Weights of a small image diffusion model.
Model: 2.91M parameters, 32-pixel images, arch unet, norm groupnorm, activation leaky_relu, widths [48, 96, 96].
Training: normuon at rate 0.032, 21400 steps, batches of 256.
Data: trained on Sentinel-2 satellite tiles (TerraMesh), 72500 training examples.
Rows from block 5, named by matrix and row number. Each number is 200 + 20 x the weight over its row's rms, rounded and kept within 0 to 999. All counts start at 0. After the name is the row's rms in percent of the matrix's.
# emb: conditioning projection (model.enc.1.2.emb.weight, 192x192), inputs 0-191
emb.139,113,186,207,185,198,203,193,187,181,189,221,192,206,218,200,205,209,211,214,198,203,196,216,197,213,221,166,216,188,188,232,230,180,192,193,188,197,187,186,179,200,211,198,193,228,197,224,204,225,190,211,194,194,216,213,212,189,199,188,194,194,192,216,202,218,223,195,202,216,201,209,201,230,204,187,206,197,223,193,198,213,241,183,214,210,221,193,136,225,219,216,197,202,172,198,201,194,196,222,194,200,185,185,175,211,198,198,186,191,192,204,196,222,198,199,208,209,178,187,210,210,190,224,200,211,197,206,189,201,198,206,211,209,219,198,201,197,191,218,209,200,231,211,199,213,193,197,187,215,184,200,205,195,186,195,192,197,191,207,202,150,381,185,211,190,197,214,191,198,207,185,210,197,183,208,203,198,232,232,200,138,184,186,178,211,201,203,197,212,177,193,188,213
emb.140,074,187,213,212,205,189,201,217,214,222,191,186,229,204,220,174,211,202,195,179,197,183,222,198,212,206,217,214,205,201,190,184,195,182,202,176,170,177,219,196,216,184,207,201,190,208,152,196,172,180,196,192,219,207,177,211,198,171,197,183,187,193,200,190,205,212,184,205,183,195,176,222,169,172,195,194,248,210,208,210,203,162,211,200,189,190,206,214,178,214,226,211,185,274,217,227,205,206,187,205,165,191,173,271,185,205,182,218,207,221,189,205,220,205,217,161,194,168,178,225,211,196,219,216,181,207,197,190,169,199,210,202,212,203,205,157,199,161,221,222,216,257,210,229,207,203,190,197,193,202,197,172,204,221,190,202,175,195,217,211,244,194,164,167,203,181,216,179,212,215,237,205,225,198,234,206,176,200,217,179,184,219,226,209,193,189,181,195,188,137,208,190,166
emb.141,098,212,204,247,185,213,189,166,202,181,214,205,177,226,180,180,202,196,188,193,207,204,219,200,240,198,199,191,196,218,198,177,200,187,192,140,187,218,206,192,183,215,197,217,183,221,229,217,174,198,185,184,204,205,200,191,181,204,174,184,200,185,192,224,179,203,199,205,229,212,207,183,202,208,196,200,224,205,170,171,202,204,184,204,216,213,202,222,199,201,217,191,236,187,204,229,188,213,197,199,156,238,217,319,214,226,187,183,198,216,185,188,199,188,217,189,215,193,205,244,207,209,201,214,203,204,179,192,189,184,208,224,203,193,176,173,169,204,164,208,180,218,198,233,221,235,191,190,197,195,178,222,211,225,179,203,191,192,163,199,157,250,171,201,196,188,227,190,190,189,195,196,171,174,172,208,209,194,202,206,236,205,208,223,200,196,203,214,199,186,199,170,211
emb.142,082,231,212,217,187,151,219,180,226,221,227,197,201,180,222,217,214,164,187,241,206,231,229,231,219,180,205,213,198,220,227,184,197,180,231,222,218,174,200,210,213,215,221,201,197,194,200,163,202,205,204,206,193,192,222,215,190,208,210,188,201,205,218,194,190,233,205,197,194,187,204,206,179,219,228,209,178,187,226,188,220,158,222,194,185,201,188,141,229,185,200,188,192,201,189,216,204,168,211,195,179,212,194,227,193,220,226,188,185,206,149,199,195,206,195,213,206,214,208,194,192,200,198,216,187,202,221,243,231,215,220,186,205,211,176,179,210,194,223,204,177,177,215,105,182,216,212,212,204,223,207,196,207,210,218,214,198,195,189,164,197,245,198,215,171,199,197,207,207,232,166,181,212,192,217,221,193,207,212,216,252,187,218,178,173,187,200,236,207,201,212,198,215
emb.143,117,200,202,186,203,185,182,188,194,183,194,206,217,196,209,195,191,205,203,195,208,190,187,178,150,210,191,221,176,186,224,194,207,181,181,187,206,204,169,181,217,199,213,180,196,202,204,203,200,187,193,194,211,207,195,186,217,201,189,192,189,198,188,163,202,169,201,195,194,192,200,196,197,198,180,207,220,193,203,199,195,169,208,200,216,198,213,185,209,174,211,177,203,201,185,193,197,218,232,202,191,198,180,300,202,192,205,209,190,180,186,188,186,199,192,181,216,192,198,221,202,183,212,219,220,208,199,198,230,200,187,211,195,196,183,167,199,199,197,205,224,178,222,302,199,191,211,213,217,196,203,226,209,171,189,168,182,209,310,215,174,241,184,185,203,177,232,196,206,189,179,188,238,178,177,180,218,212,222,180,208,202,213,209,186,204,223,198,183,177,198,175,211
emb.144,098,229,210,236,237,204,201,201,210,219,210,199,185,191,190,177,208,201,198,216,179,179,181,210,241,173,204,190,200,213,198,208,178,191,195,141,202,204,211,173,214,227,202,213,173,207,173,204,198,244,195,213,209,199,194,203,202,194,204,206,205,191,207,229,213,184,210,203,185,179,150,179,184,184,193,205,214,198,239,209,233,193,216,195,187,207,192,203,207,199,230,206,233,219,212,202,184,198,199,199,211,209,205,193,166,202,231,180,191,185,215,194,190,222,221,204,203,196,192,234,196,216,167,232,194,199,161,199,201,193,197,178,197,262,185,168,204,202,207,222,186,212,200,329,216,221,156,211,196,201,187,175,204,188,179,187,220,197,173,182,222,184,201,206,177,192,178,191,205,219,212,207,189,190,192,200,203,197,202,188,158,202,206,222,198,199,196,207,222,192,224,192,210
emb.145,102,195,212,107,182,190,228,185,180,192,198,212,208,182,198,207,189,213,220,197,181,187,180,197,226,211,213,203,218,206,208,193,192,188,214,81,198,216,203,202,181,218,206,195,207,208,171,190,177,192,184,205,196,182,181,210,204,211,193,181,203,198,193,207,191,206,187,210,202,206,223,212,195,213,182,202,214,192,218,202,195,166,192,220,223,195,202,104,182,189,218,183,205,227,179,203,208,200,213,208,186,209,199,192,222,207,187,210,204,200,218,212,211,204,199,188,213,165,217,184,169,212,207,182,220,205,184,214,214,216,179,191,159,187,207,197,205,206,202,194,186,186,183,222,223,219,180,187,217,204,180,199,184,212,197,202,201,180,176,192,256,263,212,197,200,198,161,194,197,197,180,197,181,192,218,204,204,207,198,181,198,204,204,205,198,221,178,194,172,210,219,182,212
emb.146,130,208,193,156,212,179,184,194,191,198,234,195,211,219,198,199,190,199,206,193,202,202,199,206,155,192,201,204,211,203,213,215,201,190,218,221,206,177,182,202,191,208,229,177,211,217,209,206,217,231,189,203,194,211,203,197,190,201,184,204,196,213,205,159,208,215,212,208,214,171,213,203,201,198,172,201,196,188,207,189,181,243,229,200,191,187,222,143,218,202,211,175,213,197,182,199,197,221,205,211,188,193,187,238,190,176,168,226,184,197,189,170,208,205,204,179,224,175,214,183,201,205,223,191,229,200,187,191,242,212,195,215,151,194,206,203,203,222,195,204,200,222,213,196,200,164,193,180,205,213,205,207,202,190,178,204,197,219,193,187,142,343,187,193,192,222,217,201,208,204,190,195,208,203,206,190,184,244,217,203,165,219,195,173,197,201,186,193,201,185,198,180,200
emb.147,092,204,196,276,186,189,200,202,209,228,204,187,227,190,195,183,196,190,198,199,204,200,196,201,146,218,182,192,186,204,199,177,199,209,217,242,209,205,202,210,196,215,191,201,184,184,219,197,185,182,217,209,200,183,168,205,178,183,232,203,202,207,194,184,207,194,203,208,235,188,174,178,207,191,187,196,184,198,184,215,202,252,197,179,189,203,182,209,194,187,193,206,210,101,204,184,192,174,188,214,210,185,203,139,184,200,195,182,181,206,196,204,207,191,240,183,198,219,216,229,218,210,206,186,190,191,205,213,202,223,225,201,226,184,207,169,195,191,221,204,215,189,213,202,197,203,183,209,175,214,209,188,211,198,203,204,198,213,170,190,195,137,194,195,203,204,207,199,217,218,191,191,216,196,194,195,169,198,176,179,99,228,175,226,203,209,204,198,203,215,210,221,203
emb.148,076,176,205,210,235,241,198,206,200,192,209,176,197,187,175,192,178,192,211,213,201,198,218,220,195,177,204,187,178,194,204,166,195,153,183,301,190,193,207,207,191,205,201,175,193,216,214,216,210,177,207,197,196,194,201,160,171,217,198,195,207,192,204,208,226,230,218,194,229,208,197,208,173,217,214,230,174,201,202,201,221,250,182,216,209,224,209,256,221,198,195,208,196,186,194,220,187,183,196,217,229,185,189,224,194,247,206,211,177,205,195,242,173,220,153,206,200,199,199,199,209,198,204,214,194,201,179,178,223,198,196,212,211,203,207,197,182,203,215,206,176,195,204,239,206,180,185,204,175,162,205,210,204,190,198,203,179,188,172,205,191,185,158,197,180,166,168,211,239,153,196,185,190,186,194,222,217,203,201,229,173,171,205,188,160,203,210,208,205,218,187,223,207
emb.149,125,208,215,236,195,187,207,186,197,190,188,210,189,222,205,175,201,190,182,208,220,183,178,206,184,186,189,195,193,206,220,202,209,181,191,140,178,213,194,196,211,198,188,195,216,193,210,204,203,199,184,219,199,191,197,210,218,201,196,204,176,192,197,241,214,213,180,194,212,205,192,209,198,211,185,207,201,203,219,204,199,210,183,173,172,168,221,171,182,204,180,197,224,133,217,185,226,180,180,192,172,193,213,301,191,204,187,195,210,210,209,202,182,195,210,202,208,186,234,209,200,205,233,218,204,189,195,186,221,190,199,211,203,205,211,207,191,237,218,184,222,209,192,292,187,166,186,201,187,219,203,202,199,195,206,224,174,185,104,200,211,196,219,194,178,202,192,194,189,219,210,200,201,185,184,204,174,200,210,198,206,170,174,211,202,205,232,195,190,187,190,222,222
emb.150,115,179,164,186,228,209,180,197,179,181,185,216,211,179,196,199,211,175,229,178,190,219,198,217,191,209,203,207,191,194,189,178,169,207,191,192,187,189,196,200,230,206,215,179,192,204,194,204,161,179,178,213,218,208,209,210,181,227,218,220,212,210,184,253,220,192,217,228,215,195,201,195,198,189,179,184,229,203,166,211,206,191,180,205,171,236,202,229,222,194,182,212,211,151,198,216,197,196,186,177,206,209,210,277,199,213,174,218,206,219,211,180,174,216,226,189,174,226,175,243,175,179,200,189,206,170,207,183,192,173,214,209,155,190,196,207,195,201,194,207,218,188,229,252,209,180,213,210,192,176,197,219,208,212,223,210,168,209,180,215,171,284,191,199,187,195,194,201,210,200,192,215,186,184,182,179,200,206,205,221,187,172,165,195,226,203,199,195,180,243,213,190,203
emb.151,080,199,194,117,189,194,173,206,195,176,222,214,184,230,217,215,201,210,163,199,201,224,202,218,172,169,225,184,179,209,189,214,198,210,196,131,209,204,204,171,205,147,196,193,185,205,187,212,203,203,217,200,194,226,209,196,185,201,189,182,197,219,202,211,197,185,189,195,203,216,211,223,201,215,199,204,179,194,183,222,217,191,208,186,216,179,229,214,215,185,206,201,207,224,235,197,198,202,185,175,197,206,195,206,215,169,206,180,210,173,225,205,215,202,175,197,197,201,205,173,206,225,187,239,231,215,192,178,194,214,192,196,208,209,236,201,201,190,168,225,207,221,208,324,187,166,205,175,213,182,172,210,215,213,192,210,160,219,228,205,195,175,212,205,218,212,213,181,188,220,206,206,190,207,203,198,209,190,220,191,206,176,207,208,184,199,191,215,210,194,186,208,192
emb.152,095,212,183,173,220,199,180,205,176,203,185,207,197,201,205,200,182,198,203,182,209,189,188,200,181,238,180,204,190,182,226,222,184,203,182,186,208,168,212,182,220,209,215,184,200,214,195,205,176,189,176,188,185,196,228,186,199,224,190,183,210,194,213,198,212,186,232,213,167,213,175,211,225,205,184,205,186,202,207,194,206,163,221,200,202,192,188,214,203,200,189,187,187,155,185,236,235,205,202,178,197,216,198,84,193,201,182,190,196,212,165,196,178,209,210,225,191,183,192,144,187,185,202,195,225,194,213,210,217,189,190,210,191,197,161,198,185,206,225,182,195,202,199,91,196,192,189,203,165,225,201,197,184,193,204,178,198,209,185,200,174,197,197,197,188,186,188,187,200,179,188,191,173,215,211,213,196,183,197,215,170,187,211,182,166,196,199,196,171,189,173,214,206
emb.153,094,181,180,240,220,216,193,205,200,212,194,182,216,184,159,182,209,197,194,218,224,213,189,169,208,195,198,210,216,197,200,199,227,154,211,170,197,188,189,209,197,180,207,202,225,233,188,229,205,201,209,228,213,177,167,199,220,191,193,203,227,177,185,248,216,201,216,194,171,192,182,220,213,195,166,215,181,202,210,215,189,197,169,215,211,182,208,279,197,230,246,209,217,286,219,171,194,206,203,190,195,198,170,209,213,194,188,188,212,212,178,215,225,186,197,183,239,199,194,169,159,198,226,182,207,203,206,194,204,218,187,196,198,193,213,188,189,218,212,222,231,213,217,229,193,178,197,204,252,205,207,199,195,204,187,180,207,188,210,212,223,211,201,220,193,188,218,186,185,187,220,206,186,193,207,189,195,223,196,216,140,213,158,201,182,215,210,209,197,218,176,190,206
emb.154,087,209,174,125,207,229,186,197,158,215,190,209,189,208,207,193,206,210,224,219,208,198,191,215,231,194,194,222,240,196,188,242,177,173,192,180,208,197,203,215,228,194,246,175,185,189,212,184,181,174,167,180,190,206,201,212,203,215,213,225,190,204,181,223,200,219,204,207,190,243,172,247,161,209,204,187,213,199,158,216,215,183,167,194,187,203,198,242,206,173,218,190,191,221,181,209,222,216,199,190,246,208,204,198,215,204,201,205,202,200,208,207,156,200,187,232,208,221,204,220,196,157,207,215,203,185,197,191,199,196,218,205,201,208,178,189,200,209,184,206,190,189,202,266,221,179,211,169,198,209,214,213,210,211,216,217,174,197,199,182,234,201,234,188,182,215,174,201,216,179,191,201,198,186,234,183,182,217,195,241,236,196,177,208,216,226,208,190,176,206,156,210,195
emb.155,108,211,189,158,193,206,201,198,224,207,232,181,204,180,237,191,197,175,223,215,223,183,187,186,176,183,194,168,182,173,188,203,170,240,187,240,196,196,191,183,206,192,210,235,195,172,203,179,202,208,180,205,157,187,193,198,218,234,218,200,149,185,188,239,212,184,180,196,182,226,217,200,186,191,179,196,175,186,210,184,189,254,182,198,201,204,202,182,198,178,210,216,183,212,220,216,188,213,182,173,222,173,198,227,219,197,206,214,208,206,225,207,220,177,183,201,223,167,216,258,209,207,204,203,213,214,210,207,223,182,184,185,190,214,215,190,204,204,197,214,176,211,223,183,197,243,160,156,192,228,190,187,203,185,210,189,208,180,245,145,204,165,183,191,212,187,228,189,188,203,220,200,186,188,173,205,194,218,188,168,234,178,230,203,188,209,219,204,177,169,176,204,206
emb.156,085,182,205,223,212,207,179,217,243,200,185,196,198,236,218,240,200,194,194,210,214,190,195,196,220,189,187,196,194,158,175,214,200,187,163,152,227,226,196,228,211,215,203,197,198,188,215,199,201,195,180,208,174,234,225,159,191,202,208,206,227,210,184,209,174,194,180,234,210,205,189,210,200,165,223,177,185,231,181,186,205,175,202,223,202,194,204,275,192,243,193,229,168,250,200,197,206,192,171,173,240,203,253,208,220,201,171,174,220,207,188,193,202,231,169,206,198,223,188,216,177,167,206,202,209,182,230,217,188,186,212,193,191,206,194,203,194,210,207,199,184,209,214,227,198,225,192,208,200,201,185,195,184,177,195,221,193,201,219,239,237,246,203,180,196,182,204,190,178,185,200,191,207,190,206,201,206,150,201,189,198,172,243,201,186,189,209,193,179,201,194,216,216
emb.157,088,196,222,245,195,187,202,195,207,204,221,225,204,215,202,176,167,196,220,206,198,174,227,221,134,179,207,214,215,214,164,192,195,204,236,260,191,210,194,219,210,199,213,205,191,154,177,193,202,183,189,222,176,197,195,205,193,195,213,175,191,184,209,234,204,207,200,212,179,180,186,200,213,191,180,183,201,178,206,192,195,235,210,226,203,180,194,187,184,222,173,190,199,198,208,213,224,191,221,200,197,197,208,173,189,189,202,183,194,209,203,171,211,186,220,187,166,196,232,161,207,205,210,173,203,202,201,197,242,214,179,201,208,208,239,187,197,214,216,207,205,180,189,249,203,262,197,198,209,208,188,208,217,197,183,226,188,199,290,178,175,279,198,193,179,200,216,186,194,204,210,192,185,208,199,185,178,218,208,182,209,199,194,209,186,191,209,216,193,178,187,194,192
emb.158,092,213,213,198,183,173,192,203,195,222,239,213,187,186,190,204,214,193,215,199,196,198,212,204,185,182,185,205,170,214,171,180,215,186,188,146,219,219,218,202,208,210,215,210,184,194,199,187,186,208,198,202,181,193,202,247,196,219,229,201,196,179,214,169,202,205,180,209,224,209,174,202,191,209,154,206,216,219,202,199,206,195,198,173,219,198,191,194,171,188,181,194,215,201,186,205,214,217,203,230,208,210,199,289,207,190,187,179,184,192,189,211,200,188,198,195,185,178,182,271,224,222,203,257,206,196,196,205,189,201,191,209,214,194,211,189,193,153,202,182,212,204,236,307,210,218,191,165,180,212,171,202,204,187,199,194,192,207,199,209,210,235,207,192,198,176,221,184,223,230,195,188,206,205,169,183,218,203,217,188,197,199,182,202,201,206,184,189,171,216,208,193,207
emb.159,098,202,229,199,195,213,226,196,216,217,179,205,201,202,185,209,185,171,184,194,199,180,200,218,278,192,198,197,192,226,209,192,205,218,210,239,189,230,210,204,210,220,181,214,195,193,196,170,206,197,196,206,202,217,204,209,210,201,200,195,223,197,192,208,202,190,214,193,210,197,220,182,201,171,206,191,206,211,220,190,197,224,211,185,191,196,220,155,182,185,190,198,210,191,209,214,201,207,186,203,217,192,178,284,206,189,205,207,192,176,190,181,213,195,199,233,221,209,208,204,209,223,209,193,167,204,211,196,206,178,204,212,240,210,191,210,184,187,199,177,214,222,192,247,189,194,214,222,197,195,232,178,214,189,189,205,215,172,216,186,232,61,194,196,196,213,149,207,196,222,206,205,190,208,201,197,203,200,204,208,210,218,181,194,191,204,191,193,205,165,201,190,219
emb.160,078,187,206,178,185,219,200,190,212,184,186,189,194,209,209,177,220,196,191,186,200,205,193,178,196,198,209,183,194,217,187,200,173,223,180,250,203,210,185,194,194,195,186,209,220,205,223,238,206,216,188,209,196,223,207,206,213,185,187,199,189,204,196,189,214,197,178,231,202,219,219,202,202,195,220,216,182,196,222,197,172,223,186,191,224,235,195,272,207,209,227,205,166,210,202,220,187,208,200,184,193,227,212,105,207,225,179,201,181,196,195,192,195,193,205,199,199,205,187,253,216,201,213,203,204,203,211,211,173,199,179,182,231,179,221,215,186,215,178,194,199,213,195,196,159,216,214,176,193,159,194,205,194,224,202,209,196,166,213,215,244,128,197,218,214,197,180,180,188,233,225,208,213,206,196,217,201,175,179,210,123,184,224,218,208,198,215,206,199,221,207,185,197
emb.161,071,219,194,177,192,218,207,209,185,190,182,190,158,186,208,205,196,258,214,178,189,178,206,206,210,200,198,201,196,199,262,219,190,227,188,217,202,208,224,243,184,201,193,193,213,197,201,184,166,174,197,195,202,192,201,160,181,211,198,181,196,200,196,181,231,201,188,211,173,217,190,204,202,221,198,208,163,185,190,222,205,240,183,238,159,219,217,176,186,198,186,225,241,187,205,191,223,203,177,199,185,216,229,157,181,209,198,225,204,225,203,209,194,223,186,194,180,181,202,223,196,195,154,265,202,201,236,184,198,224,230,191,210,162,171,190,180,210,192,220,210,154,222,218,181,175,214,177,197,212,213,218,174,206,204,187,165,218,177,226,185,201,169,194,181,188,198,190,205,212,189,210,201,191,215,192,179,231,205,231,189,214,231,192,194,217,191,224,177,222,223,235,196
emb.162,104,191,185,230,201,208,207,174,202,218,216,208,185,223,185,204,210,208,203,204,186,195,227,199,172,189,190,194,189,218,199,196,200,183,185,231,190,190,215,177,179,201,209,207,210,198,196,214,199,219,210,201,203,182,213,196,187,180,217,177,209,204,181,241,214,215,170,225,176,193,205,187,195,211,181,188,198,163,207,203,196,273,193,199,176,226,194,204,183,207,225,205,190,170,199,215,172,180,215,197,204,200,186,232,216,191,198,215,177,190,202,198,194,188,167,193,201,205,196,301,198,192,186,201,186,216,193,211,229,182,204,197,271,215,212,170,203,185,190,188,199,210,178,254,198,262,195,207,192,212,202,179,188,203,199,202,193,195,185,216,135,202,187,200,213,195,190,190,197,186,184,189,200,221,218,213,197,190,210,188,130,199,200,231,214,202,205,198,179,177,194,221,160
emb.163,100,192,205,186,177,206,208,167,207,164,189,223,203,192,171,199,183,205,213,188,195,198,199,190,139,194,212,168,200,180,192,181,201,187,189,251,194,202,196,218,197,195,208,190,229,201,222,197,194,203,189,211,199,201,226,179,206,222,197,214,187,207,197,261,197,189,193,206,199,197,223,217,198,190,141,208,205,173,165,223,209,200,183,205,207,199,190,179,182,197,225,212,189,200,185,197,209,211,200,213,189,203,176,201,225,218,190,224,203,231,189,208,153,196,211,191,169,221,189,246,204,197,166,194,186,211,197,176,198,188,199,193,169,168,182,193,207,228,202,202,202,204,180,206,203,225,196,196,170,205,189,218,207,178,196,205,198,220,219,223,141,300,192,187,194,226,233,209,192,191,188,212,198,195,206,209,181,198,208,208,118,203,195,200,212,192,200,173,206,195,186,184,204
emb.164,110,209,182,192,205,193,186,208,206,192,218,209,204,218,193,199,205,205,190,202,197,191,200,170,129,194,206,209,207,193,220,217,194,201,200,244,203,187,195,173,205,187,208,182,209,219,214,213,185,188,197,200,207,232,196,205,211,231,202,191,207,210,184,224,216,202,204,213,226,211,195,206,210,206,180,200,205,188,178,202,204,220,197,225,186,225,199,128,220,193,206,183,195,153,203,177,183,215,220,180,213,182,190,183,214,216,186,210,195,205,226,188,201,222,205,206,196,216,189,253,206,194,222,202,204,210,215,175,189,197,195,210,187,206,182,199,184,206,225,213,181,205,210,257,178,205,193,184,174,181,187,232,184,203,222,185,206,218,206,213,125,320,200,223,236,203,203,210,197,211,217,202,188,183,203,178,183,197,196,231,185,179,210,209,219,193,176,190,221,210,184,211,184
emb.165,110,171,215,241,183,205,197,187,208,218,186,222,215,191,192,224,188,163,225,202,200,198,218,213,166,180,173,204,226,198,197,192,191,212,184,287,221,212,188,212,197,190,197,228,221,186,199,197,183,232,222,183,192,201,226,223,194,199,195,210,201,173,211,163,216,221,202,214,206,212,197,183,225,204,211,188,207,212,208,206,203,263,191,223,207,202,208,242,197,197,223,183,179,183,204,191,189,176,182,190,206,188,234,173,209,172,211,171,170,214,181,221,236,205,201,215,198,187,223,243,217,230,214,180,218,200,201,218,206,188,188,193,247,214,233,216,231,222,216,203,229,191,232,143,179,243,208,190,193,193,200,192,182,211,197,209,197,180,237,201,210,219,244,205,209,202,183,198,174,225,192,203,172,204,192,182,210,223,225,198,196,207,186,183,193,200,220,213,221,232,189,196,207
emb.166,083,204,179,160,210,156,210,205,196,207,192,184,236,181,195,182,204,219,183,192,214,217,221,177,126,193,240,195,225,181,188,216,221,184,185,263,206,189,201,203,156,180,195,219,219,212,168,190,224,215,214,186,213,198,161,200,213,240,149,228,192,202,206,189,195,192,190,199,214,190,197,223,201,175,227,218,213,175,194,194,180,218,205,206,199,208,213,228,189,204,217,167,197,201,206,219,189,201,198,208,236,199,157,236,191,218,181,202,187,172,163,208,175,174,176,212,236,187,194,156,189,194,236,174,193,199,194,201,177,188,189,201,177,181,211,226,213,174,225,218,197,205,208,187,181,228,204,192,187,193,174,189,186,206,192,200,183,217,213,207,192,200,221,244,190,184,200,220,195,209,200,209,157,179,207,221,191,235,201,188,183,200,187,194,206,213,218,217,190,163,202,223,203
emb.167,084,199,212,183,210,223,217,204,228,226,189,229,182,211,204,215,224,234,222,218,201,166,228,220,189,203,220,183,223,232,176,213,157,186,188,211,212,198,209,194,232,216,200,195,200,210,191,199,188,234,225,200,176,204,223,193,197,202,213,180,159,194,198,210,201,192,193,205,184,214,192,195,207,207,178,214,224,197,195,193,210,169,192,202,198,203,200,215,197,198,238,209,202,241,182,210,218,219,191,204,214,211,204,182,186,188,213,193,221,230,187,197,172,192,208,205,185,191,199,211,164,222,217,234,215,211,190,211,196,220,194,159,212,175,191,202,206,209,205,207,206,233,197,300,199,246,193,212,214,190,191,182,188,216,204,194,222,150,192,187,200,121,190,192,155,193,206,169,180,163,185,174,199,194,204,179,232,201,207,195,162,195,194,186,218,215,179,209,170,191,184,194,183
emb.168,093,244,180,143,199,234,179,202,177,194,184,202,159,223,196,167,203,209,219,199,186,186,177,214,195,222,189,179,202,203,202,195,203,203,208,146,184,180,182,170,217,194,165,174,225,218,209,187,188,200,224,198,207,200,195,192,223,211,213,194,207,204,194,228,199,210,202,211,232,199,173,210,172,207,175,205,219,212,184,211,204,233,203,186,210,192,215,210,207,209,211,203,196,278,193,209,203,205,181,205,207,185,182,147,180,214,203,189,193,201,223,215,210,188,187,184,206,179,182,203,181,193,210,184,189,220,209,216,218,197,172,220,224,201,188,184,210,216,159,208,185,200,206,215,216,217,198,191,172,232,198,193,196,185,191,195,219,203,284,202,236,191,200,209,205,216,170,209,227,203,201,206,194,214,192,187,220,202,192,181,265,190,211,233,247,217,213,187,185,198,167,211,172
emb.169,101,204,213,246,188,174,196,217,206,208,189,228,199,177,220,209,214,236,245,188,201,205,173,194,202,208,190,205,198,186,206,197,199,209,210,250,209,198,193,218,214,213,190,194,192,184,236,216,207,211,196,201,227,192,200,191,178,223,173,205,202,201,204,151,198,219,235,195,204,196,219,218,214,206,224,181,169,232,192,194,205,281,187,213,198,219,190,178,221,209,189,231,233,143,182,207,186,236,221,208,212,218,197,263,185,208,219,202,204,223,192,206,172,197,190,223,219,183,183,183,205,192,182,177,210,220,216,188,178,202,225,210,189,189,191,204,206,182,214,207,190,210,221,172,213,229,188,198,184,199,188,215,206,203,213,164,210,205,283,213,205,215,221,195,213,203,202,198,204,189,184,194,192,192,195,193,186,213,197,195,133,210,180,202,204,209,186,226,219,204,220,211,228
emb.170,106,184,205,237,221,229,177,174,225,219,199,217,208,206,190,218,199,178,190,162,180,228,182,203,213,212,174,176,208,231,222,204,207,217,181,182,169,214,221,207,218,215,195,227,199,210,186,201,205,174,213,185,160,187,197,171,218,198,210,208,220,199,198,192,158,195,198,216,215,218,193,205,208,201,227,184,183,193,213,201,217,196,209,195,220,211,172,186,200,178,177,218,195,160,191,208,189,208,224,217,199,186,187,324,199,209,207,172,201,194,210,203,211,225,201,202,179,205,194,195,197,220,197,222,213,213,206,192,213,215,196,221,160,219,189,202,180,178,206,203,207,205,197,232,205,211,193,250,202,219,190,202,211,208,182,201,222,186,184,219,186,233,183,190,201,225,197,211,213,189,212,209,210,213,219,213,202,220,217,201,110,187,173,212,207,189,183,202,199,209,192,214,167
emb.171,083,218,204,225,216,198,207,181,239,237,181,184,239,222,229,192,175,196,178,187,190,190,204,189,247,211,209,193,199,178,201,200,220,179,218,176,211,193,194,220,221,203,180,205,184,235,203,206,217,212,210,185,229,170,197,205,195,186,198,163,199,187,192,206,189,204,192,217,192,220,206,158,193,228,210,181,160,210,217,188,171,236,216,194,197,200,194,206,207,216,210,161,211,260,206,210,197,165,198,220,194,190,231,260,184,234,217,201,220,208,219,189,237,197,191,210,204,200,189,185,208,200,193,185,184,164,185,199,230,199,190,194,228,266,219,216,213,164,181,200,226,196,178,173,209,208,189,221,200,184,207,180,201,188,208,196,180,171,164,202,232,208,231,196,216,157,207,187,178,203,188,198,197,205,235,206,171,190,195,193,247,201,210,235,197,213,233,197,195,181,217,183,199
emb.172,080,178,182,191,197,216,163,204,176,202,203,202,192,197,191,202,206,218,238,186,200,199,200,209,193,205,195,220,232,198,245,214,213,205,202,151,197,219,190,213,205,213,209,162,208,208,187,236,175,194,222,187,208,204,186,207,206,225,223,222,199,198,199,208,186,209,214,213,215,185,194,183,191,204,197,204,217,187,194,242,215,132,214,235,165,223,201,218,209,177,212,204,183,226,199,216,200,206,182,204,197,204,217,239,200,189,195,186,183,197,191,204,202,187,208,213,173,190,203,233,178,185,208,219,194,210,186,195,185,207,198,204,226,192,208,237,191,206,208,226,170,197,192,292,178,175,177,208,177,218,177,181,185,176,194,185,214,205,213,207,246,94,190,206,213,200,208,198,204,177,230,205,198,199,200,191,192,198,163,209,168,184,185,197,196,194,187,206,188,212,193,212,187
emb.173,090,198,205,170,199,197,195,190,201,200,226,200,190,224,203,203,224,208,201,191,203,196,211,205,177,193,196,193,203,188,211,210,203,212,196,238,198,212,189,220,197,200,211,200,206,200,198,192,206,188,217,215,189,212,205,186,207,203,200,200,196,216,210,214,209,221,197,181,184,195,186,206,204,214,206,213,192,212,211,203,193,221,205,195,195,196,192,170,223,203,208,173,203,133,207,190,215,206,205,196,209,196,183,159,216,204,178,227,191,203,184,202,217,205,189,213,201,192,203,178,194,198,219,198,190,206,210,208,198,192,210,197,193,192,161,198,211,201,206,191,196,210,203,208,199,238,181,212,210,175,196,224,198,182,197,220,192,207,221,212,137,377,200,191,192,217,204,218,200,215,207,218,197,164,195,189,196,230,210,225,132,196,206,191,204,214,193,192,195,197,181,188,199
emb.174,085,203,242,198,182,171,199,195,204,192,193,221,203,185,191,198,212,193,190,195,200,190,192,204,262,177,162,225,213,193,169,187,203,205,190,165,211,221,183,230,220,208,216,224,186,194,189,184,220,208,210,175,209,186,190,216,207,176,200,206,207,215,200,195,209,184,220,195,207,211,184,172,206,197,228,212,207,196,198,186,207,176,192,192,199,176,199,297,198,207,198,211,197,176,237,173,188,208,219,225,162,201,210,229,192,158,203,189,191,202,221,185,231,176,208,186,214,225,203,182,211,192,214,219,214,213,205,214,187,212,203,208,194,201,218,202,193,206,162,199,222,232,213,129,216,170,179,206,196,215,194,221,237,200,176,220,230,190,155,192,160,144,218,215,193,193,188,187,206,180,225,205,205,209,198,209,222,211,194,193,187,200,198,222,199,183,225,192,250,217,182,184,204
emb.175,073,169,183,191,195,214,203,189,197,208,188,207,216,185,242,204,200,183,215,214,193,189,187,184,187,190,215,181,214,211,202,179,163,201,204,124,218,169,210,203,216,192,218,217,213,229,172,222,197,205,202,189,181,172,194,188,167,206,194,195,199,174,184,214,202,204,178,196,201,181,214,190,182,170,197,212,256,211,210,178,202,207,223,182,198,193,224,186,167,181,190,156,240,200,212,177,196,191,187,222,229,176,170,226,163,172,239,183,215,214,208,216,184,217,185,176,177,229,202,180,196,172,151,201,201,206,201,190,186,213,211,169,201,186,187,215,195,215,208,186,179,204,204,247,202,199,227,202,180,195,224,206,212,202,184,195,210,206,147,224,169,247,203,224,192,200,169,158,212,157,222,198,227,186,207,206,180,202,170,223,202,195,180,196,210,203,171,201,201,230,189,204,207